config = dict(
    model='multi-label audio tagger',
    train_examples=39062,
    head_dim=64,
    qk_norm=False,
    inner_norm=False,
    num_experts=8,
    experts_per_token=2,
    max_grad_norm=1.0,
    weight_decay=0.2,
)
Rows from block 5 of a small multi-label audio tagger, named by matrix and row number. Rows with one number within an expert belong to one neuron, the router's apart. Each number is 500 + 50 x the weight over its row's rms, rounded and kept within 0 to 999. All counts start at 0. Numbers have three digits each. After the name is the row's rms in percent of the matrix's.
After each expert's rows are labels from the 100 clips, of 14976, where the router gives the expert most weight on average: "responds to" is what is common among them; "lies over" is the class under the peak. Only what is clearly more common there than usual is listed. The data: synthesized solo parts of chorales (CocoChorales). In brackets: how many of the 100, against the usual share in percent.
# router: router (model.blocks.5.mlp.router.weight, 8x256), inputs 0-85
# up: expert up (model.blocks.5.mlp.up, 8x128x256), inputs 0-85
# down: expert down (model.blocks.5.mlp.down, 8x256x128, transposed), outputs 0-85

# expert 0
router.0 086:541491401552502449486449555460426521461464534447583511452442506524515478541508385502468546603469466403508495451502532567513400479471523535478499506469432455464556506513572419463422501472551517525556464639452550502461524533526436461504538613503515484512573486
up.5 115:453455446463554439492523460477539525438433504462529597583524681379497545529447517449490422533547435493356444440472500457484508461530477496488478468494472515494497439532522601546569354568480554490496534489566572585498538492518498475503441529457519503503640486
down.5 090:486459458569503516539476588552548461565591499509638435521462491544535623385596440574540465476526521504507526632558553549398548482544496491483529565489552475429517440370356531491503533508524495359517487389488430537489559487481439486508544373497455556466527456
responds to: note A#4 (80 vs 10.8); oboe (36 vs 7.9)
lies over: A#4 (67 vs 4.2)

# expert 1
router.1 066:529508515459444471510464521434519496429559512485603492457541479524482444526461440513391546429497506453519547436468468484494412543504497480488476584522430567405540561489529479544480532484572513605538513481470490535457441530487544548492500514527514484538560512
up.5 097:424465528451505578463476496475489509485482498463475536500504607496535468448458452419542537504332521503430528524482447446496484469487389517496521436479536560604497492525542563468514417464509505451485531428555502494513492528497607451467470477535506508501491480
down.5 107:397486555560347514581486525412513455480462527474493519497448505581488425578514327595469484521436488622457461504490511548542490508508435515488527445460554514593515516474485523492533434531535412469458488422510559432569522498459475471450541525485558514495517477
responds to: note A4 (27 vs 8.6)
lies over: silence (38 vs 12.5)

# expert 2
router.2 066:584491525478479475500560593464484488494539532497615500426494472518505443580427382491429481552483502478521517461505497433503389540478495485505424644505440483532529576501635455586483533514584468571547501576469491523392424559495563501525522516545503394544543481
up.5 114:512502447560522455516493501501493501446385518456527620512448595396515540428474520528524507532414408482480422469492559553485572461532396466490489547496486473456540325537557504547452458486485564578547396594484522506422509513557468471531493658453509490500541499
down.5 092:514493508480494503473476510568544443513592482467511384531542505526415543448607433426507457475486549510499542555498469437451437668438484507499473409573536506428436574461305478525518534359487566532510536438559501464565485445533487469521458424507586484511544463
responds to: note B4 (46 vs 9.1); note D#5 (38 vs 8.8); trumpet (31 vs 8.3)
lies over: B4 (45 vs 3.6); D#5 (37 vs 3.1)

# expert 6
router.6 110:441518518572477455577551550498515502510453507554527473508533497505376461529407401419560432429500434572511514606526558445500506517546484418492562497560477460489465474506539514422509522594533483545505468558535511451485618397517456527489419481516501485511490535
up.5 104:558523485498629524502538542510463494604484524459504561525486602322541542485496537401529548463497415460523463489536457449496507393526466570476373563489512531505454448485516575505512514515534621396508402615408431576463565542551502498507435573524477455497537511
down.5 086:436462516489530519538525465400477512506608498435481484485448422546570555564420369599463543566510562588490528546486527529500513474498563561493509449443449541469400604446484481494522481567452544479429532467533509388488495582521557465497605427516529489491498507
responds to: note A3 (57 vs 8.4); note F#5 (39 vs 7.3); tuba (31 vs 8.5)
lies over: A3 (57 vs 2.4); F#5 (36 vs 2.7)

# expert 3
router.3 170:482486509464509580455533421555504505592487472528408496524603488496524512476559663479559531451556584526524489537533469538509604450522568599511457441508598447470563401486410513467476497477390481412449502424465525473516506505490458490499511433489517546494406510
up.5 095:602497527546471546552487572492594471433486482547516543584446494482441559465445413630498482440475512523300468457444440376509482521524571508481568430529531505491437576478503448477583489618549552506579551460470515488591481562491526480452419447368519532452490459
down.5 100:475520451510465403557486464492440457561515522529550504566528545507512509604504497539497534455552434537505535547557432541505419448533476478476516609518531506487484473382509527514514516503445541469483547590462513502465451522503419513524485570534510536531567444
responds to: cello (34 vs 9.7)
lies over: silence (100 vs 12.5)

# expert 4
router.4 071:548469539432518431497428580490490492476499501496550486437446460522535453537513442485412523457476470465516505487465433493504382598508467452494431533468390537464537583490495500495501515484507482493536522473495498540489505562473555536480583502535490408528533537
up.5 092:585519520534442508619438536462515468407518549502491619486458559503519512560528479486489530567366521541342438587472491520504528495406451542478580528518542485558515457491522591436497455496493507440528485501486503427508497465580552437486522582453548485504496479
down.5 120:484573447465486543539451517488526398534558420502570471518537517507549501563509538612550392468487453564458498466562482447496531367542528471498472535534458445490526516480456509437501545614426506347492456511415490594503476477445416497515533510478432523512467523
responds to: note A#3 (50 vs 10.1); note B4 (26 vs 9.1)
lies over: A#3 (42 vs 2.9)