Weights of a small multi-label audio tagger: 21.4M parameters.
Rows from expert 4 of block 11, named by matrix and row number. Rows with one number belong to one neuron. Each number is 500 + 50 x the weight over its row's rms, rounded and kept within 0 to 999. All counts start at 0. Numbers have three digits each. After the name is the row's rms in percent of the matrix's.
# up: expert up (model.blocks.11.mlp.up, 8x128x256), inputs 0-127
# down: expert down (model.blocks.11.mlp.down, 8x256x128, transposed), outputs 0-127
up.31 103:484485531496495509555489601497485518406502444506483572504395492505510525471508478636484504511504523499453503521501486366554445509487519501384496505442595583508425442583487513628555489449554586496482527374488508483510496479495514536455506515449481606432607498419485520388516540506641505484583480498516509530492473516497507467494418527517492544490579511500490612487582489514473499502507
down.31 091:470538500488475524513520529483521524447521479497501519561463474479467571446547381538455538498474493532509499512501472487583516529398479504471466392524595553500466526413423438597535485520540467506487522375468533443529479496540562557450517492473555569520460495409497502522472598493623519573507552472504484591474499443526515476500551447469493466503682491497599614516567575557481516493499
up.32 104:498467506505485509547487602497486485419510398505484554518396498499518536463521431637498501513516541501461501528501468362560461494498514499366497496455597582491425451560467500624555487455575584504498550393493499494502497492491511530447519522454495616422592509436487508400512531503636496484567489507532518520506470506500505446502435543515485524495592502505498622496578507513452507500489
down.32 095:485502462477450523534527521455513534423538437490502552549465479504433567467542406536482526495462486515515502533505474494555526502408481499454485364456588556503462493427470458575569450533537481470481549401463523460519479516522543558454508512451570589527501503401480525521481620488576509576521548480517482598506487459491511467506504441469476477502629502480568623495601551569482497507502
up.33 103:504455521502484518553489592497487511407505437507483549510402503491507543462516432633490505511509543491462489516502479364567452508496502500379501500444596581488424441552463487619559486436563582506494553381512495493503502491503511551451522518460501594418594494435487516392511523500636495481574476498516511513503453512499496441503438542507488515488592515499499621489589510507440504498486
down.33 097:495499486486443534503526521471521521439519454484486544576466483508447563461547412527474523486465489525517518510507477486566528513405484488446487375474594554489464499427451478576569480522543477496467526365475525450509481509510563556452506507437569576505475493401482513530481591497576518591504545472532486581488494442513505481519542440481494496485635507489591615518588569570498511501507
up.34 104:493481499492498509554501594503468493419502429503474554526395503510510559469540437612488522522519538484467506529501446387565488496489501495400500490452600574499421439548456517619536473455576582509486554385501506487505492487487510532450517518463498626410592500422498508402515538502634493490555495504534515515507470488496502453503431544520487531495574513508502619496572511509446509500505
down.34 097:468551479495469540509525505466526531427530416479494564556450479523410563448548411525487524500449485531516515519498470485558527497400494462477491360453584570508456481452486468553583474526531467479476521397466515496491477484529562535408494521444564594490490492409500560522492614493552487550525560476534492582522495446493509489516505428490441463470607509490577604505600552552477477528507
up.35 103:502490511500499510551502593499473494410509437500481558514391501506499540470526435628488510514515537488461498526501476368569468509494504498389492498451611588495420452555467505621551476441573585507491557386511494493509494504485514532442533519468498611416593504432495519394520535505639491474566495500520506518508468506508503453502440541510488520491589505506490616486590505520448509501497
down.35 094:489510477492462532522528514466523522448531421477499573562465477511415577463552414528474524498461488522520499521507475502573526503403485495446489364461590576515465493445463491573557461523543480501479541406464515467515495507510550545459502524460576566496496499397487538525479625496601501576523539479513487580503494464493518479508502462480465471485630503492565599511584558575496496499489
up.36 097:493471488502484476520541552501487587435538616498533485488503485446359522512565410498449573469570446472500485536493565539492498551516499551524475457536479484466341477506458589517588448415524511491470464463574522521523499508494534533421526430516498467524531516531556513485469460524566497517523509494508410424516527578528475571480520442587495526525373506501488448509515467483452501507510
down.36 109:522518388459427448505464522535541574461543542526563383570448441510584437530513585408349477542490420531535591561502478561456525434482546465463474447554489560523549471365504493522551506384483483439489422460479509530541441560483448525556475461487530587508555461495593449553502473484494502496515602456576421441533500477603516632495513413499477453562504504470532464460540510471489521558511
up.37 104:498480533506504508564497591502485509399514429512503569508367504499475533480526459631497517505507527485465502514491484367596460532488527499373485496451619573495420459564483522617559467467590576517487547376515514490512502498482518526451522499466503576436619485417511527387519535504669497475548495496501484511504473513508500463496448541516507506501578525507496611493599483500464498502511
down.37 088:486492521504465510518527516471521512443529476494509527563488482545419578455585430527498493486493531543524471476499492524556528499442480479450489386466572554505428514444483500596536477543544448507454569447471542470504478501509519558487535502461547537485452484401477556562481622499585515598493508484520462584460531447482499491505529490482482505492655485495570600521546569557473441493507
up.38 102:504476518501495514553497594503494495413501443506478562520388501499508533472513422625472506512523543499463497523503489366579460510503498493385497502463603583491416448551471511642560461448565588507488552393513496499497499495489519521454527526452499608412599516437492524388509541507654491478568487496524518515502467505503500453500442534509496516492587508503488615492592499516443497502480
down.38 097:509506490490462532509521529456505529437541448489490565533471501523411562462530410555479522492476493498508499525508487494564531501404472499444487366464588548496461500448490472585554469547556476487484547390455520443498482514507538538456519531460562562505475500423473533518485619474588535590523542484532495600490498473489515465513525460474477492507638503496583624511591549582497493518504
up.39 089:506405495488465496462460536484635543517499382484502484477401504497484433430551518524457487512515576523430482565515556445640467494524596475297500497504474417492401386475453469614561464520491509515524569409517518516494484431456462457390521455480507612499535516484519529526509445512545499547620485512446453470498505554498503476500570482549487458522483513501504463511526537490515535494516
down.39 096:515525424527523510449438491503459557524508461530578413543529544573570442476523543433412518531521418403526596590507529512494446475606526518522403511425475383526498492488458464486509542494526558487513380492454504447562530399483523509595472410502417555502501488478466463479482472524466511516498604474503509513566462448520532544515523423458510550644505457474507549553556514550508507576589
up.40 104:508481538506501506551503574496493501422494443512483554522393498499496542466513441629486507506515535502450507525508474361570462532513508494383498491476585579492430442561465504628544477458572576498492560384507506492499497496503517545446526515457501607424602505424506510382508534501647495486561492498510503518499466499505502449502426534516502505491588509502497621491582508509438503499484
down.40 094:513513511475476544513519519447522502436528440485497548549469493510416585454532406545472522486462518532523516511499485496543537506381485496435492355463583560507474509443495463567567468545553462487486543384463520464499488474511535545433516530452554563510506499435486539520504610478566523594509557474527499593488497476499519472523538478484477494493642508491575599517598533560480475507503
up.41 103:497496527509502509556499583495495512416506457504477564515382504503496535465514427634471508513523546490460490531506485370574464524507501495407500494463597583492420445554471502638547459438567581509486552395511497496504496500494513542447532528459506613425596507436499521393520535505650493477566496498513514510502473500500492454503446546505493506493588506499497624493594505508444488492488
down.41 094:510504497486472545517534535459505510440536443492498565542471489525420569452528416529468520486462488521506487527507481493561532499398472494450479386469584568500477494455474466585558464543560475503478545402456515458488492512506540547458518541454565556495497506413495551516490627479589514584510556481534512590497502473493518475518537481488490492481648500489566594506585529575496482505493