A small multi-label audio tagger, trained from scratch.
Training: adamw at rate 0.0021, 16400 steps, batches of 128.
Rows from expert 3 of block 5, named by matrix and row number. Rows with one number belong to one neuron. Each number is 128 + 24 x the weight over its row's rms, rounded and kept within 0 to 255. All counts start at 0. Numbers have three digits each. After the name is the row's rms in percent of the matrix's.
# up: expert up (model.blocks.5.mlp.up, 8x128x256), inputs 86-171
# down: expert down (model.blocks.5.mlp.down, 8x256x128, transposed), outputs 86-171
up.25 100:150121127134114081162148129144129125120154091046092101161099150155108132116114144133139147128100128123136172150099098108145113125131131147093099162124119116160139110131100135140114097151111142122135133129116107129143121127131146099129095075086134116092125106
up.26 093:127128128141129157154169078149090159142157102105140124157146133145167093131150104123160098128158132123171065131096132165177142133132097125117116148134118140141120106120089133124141155128137127108133139139127128079136144136151081117164129131137145132155123119
up.27 095:122135129143120102128168192205143148119153111127147131117114184130116090141102146137139123136103148129138099152144126126124124128111135153139084118126137111113125089122110119126127115119100149089101135127071154131150154132127131080121140103106133082146150081
up.28 103:114144136096154136077163134096118169116090107103120119132142121136088153133127128123080172095124105110098131159116116093138119131100112149157079113159140056134129125155113131136125113147095115120148141148138126093109122103106165144121146127090128139088105131
up.29 109:146137147122115100134171142173132137113128098093084103140106151149122109121106172130144117130109139109155124145135124116131125122117133159092091181129117119151107107127100130139122111158123124077112129130071126144155151100129146120117137076102135069111110105
up.30 100:130121101123094151159176093188161112136172188132125127168120133119158137117139151124110157122145132138153168122171111136128139137141110117160121150116074137176118112126085151174131093137161126140060135135059149144113069114122125119156168118103119108141135095
up.31 100:146126159086119120109159162185144149114131108125100127106108137145128108126114184128131114123122145114127132131136119115127127123097134150110095190124120130140128113128090122123127132158119116086110130141049167116129136114142149103117151085118137067107137110
up.32 098:118109127150145126139162111187122167125160088121158148147138171103146094135122116123142134120147135137159068137118136139147126143116116120138115130136098119116127078129117126116135126125088171101134142124098129099113166128148115094146121116110152103172143087
up.33 121:150139140149123089164180138166132125121136089068083080152081139157114110125091148137156129125102140113151139166114136112140118128133139149082093178122113121153125099127107135154115098152111126104106132135092126143164129102134130098112126084121131077107120106
up.34 104:103122089159175162118135118171134140135127133135138113152124102116148129146126147126114114131188126144120132141088124128121114127131117108117154134140073130101140146123119136134130134143104155094134141126050138097129133098155113075153106104117142138119112127
up.35 108:146124145114104104142179168173145132117117085109091088138082147144130099118107168137142123122098137093134129144149131118129123127124127137105082180128116134155112105134108128150118116152120116087099127138069118134159143091132147139098144090114132074091127102
up.36 101:083160089133162195083153098125115154153142149112099089175152127123129089131130156131098118104167114121167120166119128080151133119120100126136100118134061096109133109136151111139133122138094116112117145142079130113146125072128126129140151110109129146117109159
up.37 112:159103088126129135178162088141118115140147088092120100174097146142151064116099136136160101124149119111161122179128109169164150138166087105120137171123156157133101116117128138124125110147148168142122146133117114143125152106139121144143128116096129132106115128
up.38 101:116074128123100133155169105158142113127146134154134142173124163143178160129120124131146124123174136141116161122132133119127130129179095130170136172124084153165117130128104144120127120133175141135074128120097122112121079125131113130162131130094135147102150103
up.39 105:112089130131146120144146138124154116125097102172150138180156177149157154112105108110166110148157150130107113112096134096120126129187097131188140175128107118126101166132150135082131133133108144098123112119116101106169146122142106136145109120091118144126114094
up.40 101:117124089113121152078149128179144138116128129105121126118065135137118106141120175131121141122148142102132173142093136109128117123090162147104127149124056110103136140121096124128121114143120128087105133132079147130165116093146133100098141088137138121093153141
down.25 075:112135175139100101170139169148149109142110157095119097149119102097102138132148109127166123121100145096169126165126141114112093133156150156092081119174153102143144109112129121119125106164106118117090097120126103120138133122166134159109123078130091116134134108
down.26 098:105181096116130130097133124082099104139134098136145110113144152089139098114124123160128113129135117139160141097127107145124141145136156119138171157128093139116129117132136125111113119075144129124139127131134178150106118193118080157111121143183132112130122110
down.27 070:142153091140099113138105100132111159126141179137152102115124120070126142114142144079154134145103118093148152123126107144132118149130158117151121141152136163158130085092138103123130110152114098162122109120174106165111157181129129170130148119177091136126147132
down.28 121:078114106128089132092108119082141142111101140122119124130144122152104120126113129177114121134139113115126123101092129100087112111119146137139153151128122112108118126111112109114150123130151119107147127138115111066164141138103131107110102115101107177120147122
down.29 072:129126150163116127145107113168129155132149197109129143126066147093129141123173122105154133131100138084124128149127124113097119124127139136150096145126144132156141121084133101130123138187106105126086109107155078103145158125128146124154143078168091125116121088
down.30 129:160092154101090104142086122115124150105116097097144143132137099142101146106110096165108102140138129160134150153109158131166116164124150161112117101130169116118149108121120129150117149134091164147140146135181118104106143119126151150140112148074116125161154151
down.31 061:102129125146137133135100126152131140144148183133158165108087129080139150129168157094153144116102134105143116118134124105106140142141139118128119151116129151124144140096153125129154154175120118110107104105153091117137158166132124130151151121205109134123147092
down.32 088:120153103152118117156170121113085114141144115143151081122142139048134134122115145123150148122108112126157158141148127157151125150128157103124157107120117143127137072119110110095110084093117143135121140146162160164091147190115065180120147143177113141144142094
down.33 101:139110175161097108165121127182125135115143177082100106157074141136115137125158113120164126133095141094141130181125133136109093113140142148116082142147141100152122113102121122125127095203111122130095117095127089106151146112137154137151152067116090103131130085
down.34 089:074124120111114104163123109075140102139131158163159112108172121131132113130132148143152139130133122146085158104149108171158119157165142096179157113142122167139161135130113125101172131135125110104100105136138171130128144181119092143114133099140127145119121139
down.35 071:131117154161110117135099110154133154130144195127128149128077152093125144110175127111161128105105149095119137150130121130090115135137140142152103141124146126145143132076134110111139135184114121133100116104151097113142153121154146135148144078157088137130129086
down.36 104:076155087125164159083079100090152126138110098135101161161191137175104117140125114129123133083165129129122101123116108077130109158111122142124160142147097104112181129128151124100135154123134129130131120114112139121152140139117103134105130109130140155130109127
down.37 122:113169088113155122095139131107110092157100091109125115129162113124125113108104153140108111158139101143205106092135142096160156151135142128096167131118095134093098129154128134104130087124129122138142120125122136160144147174131117173117132169153157110138133143
down.38 147:108113110130107118078093134131116112101093092123141168093142108159125131119067113171094084132162141140147115088109146097127143150124144171110133120135125115113110132145113144151110143137112130145147143103148115091139145138106120145139123180101132134160137126
down.39 121:115135126151154123125081140131160098138115114103135128099168102155139116172102084115126126149131138125136078072131147096134150134149154128103125119113127156132118135157131126100096141133122123153142095089151124125159129156090102120125149166161159119129101119
down.40 069:062119127137117118154137107138131124164133189137163118146128117099149136119181146104167130143108116103146115144123130128133126152154139098117131163106105141121159121096135131104153127183149119102092093119116120106131137187136086135128119089166113126124144128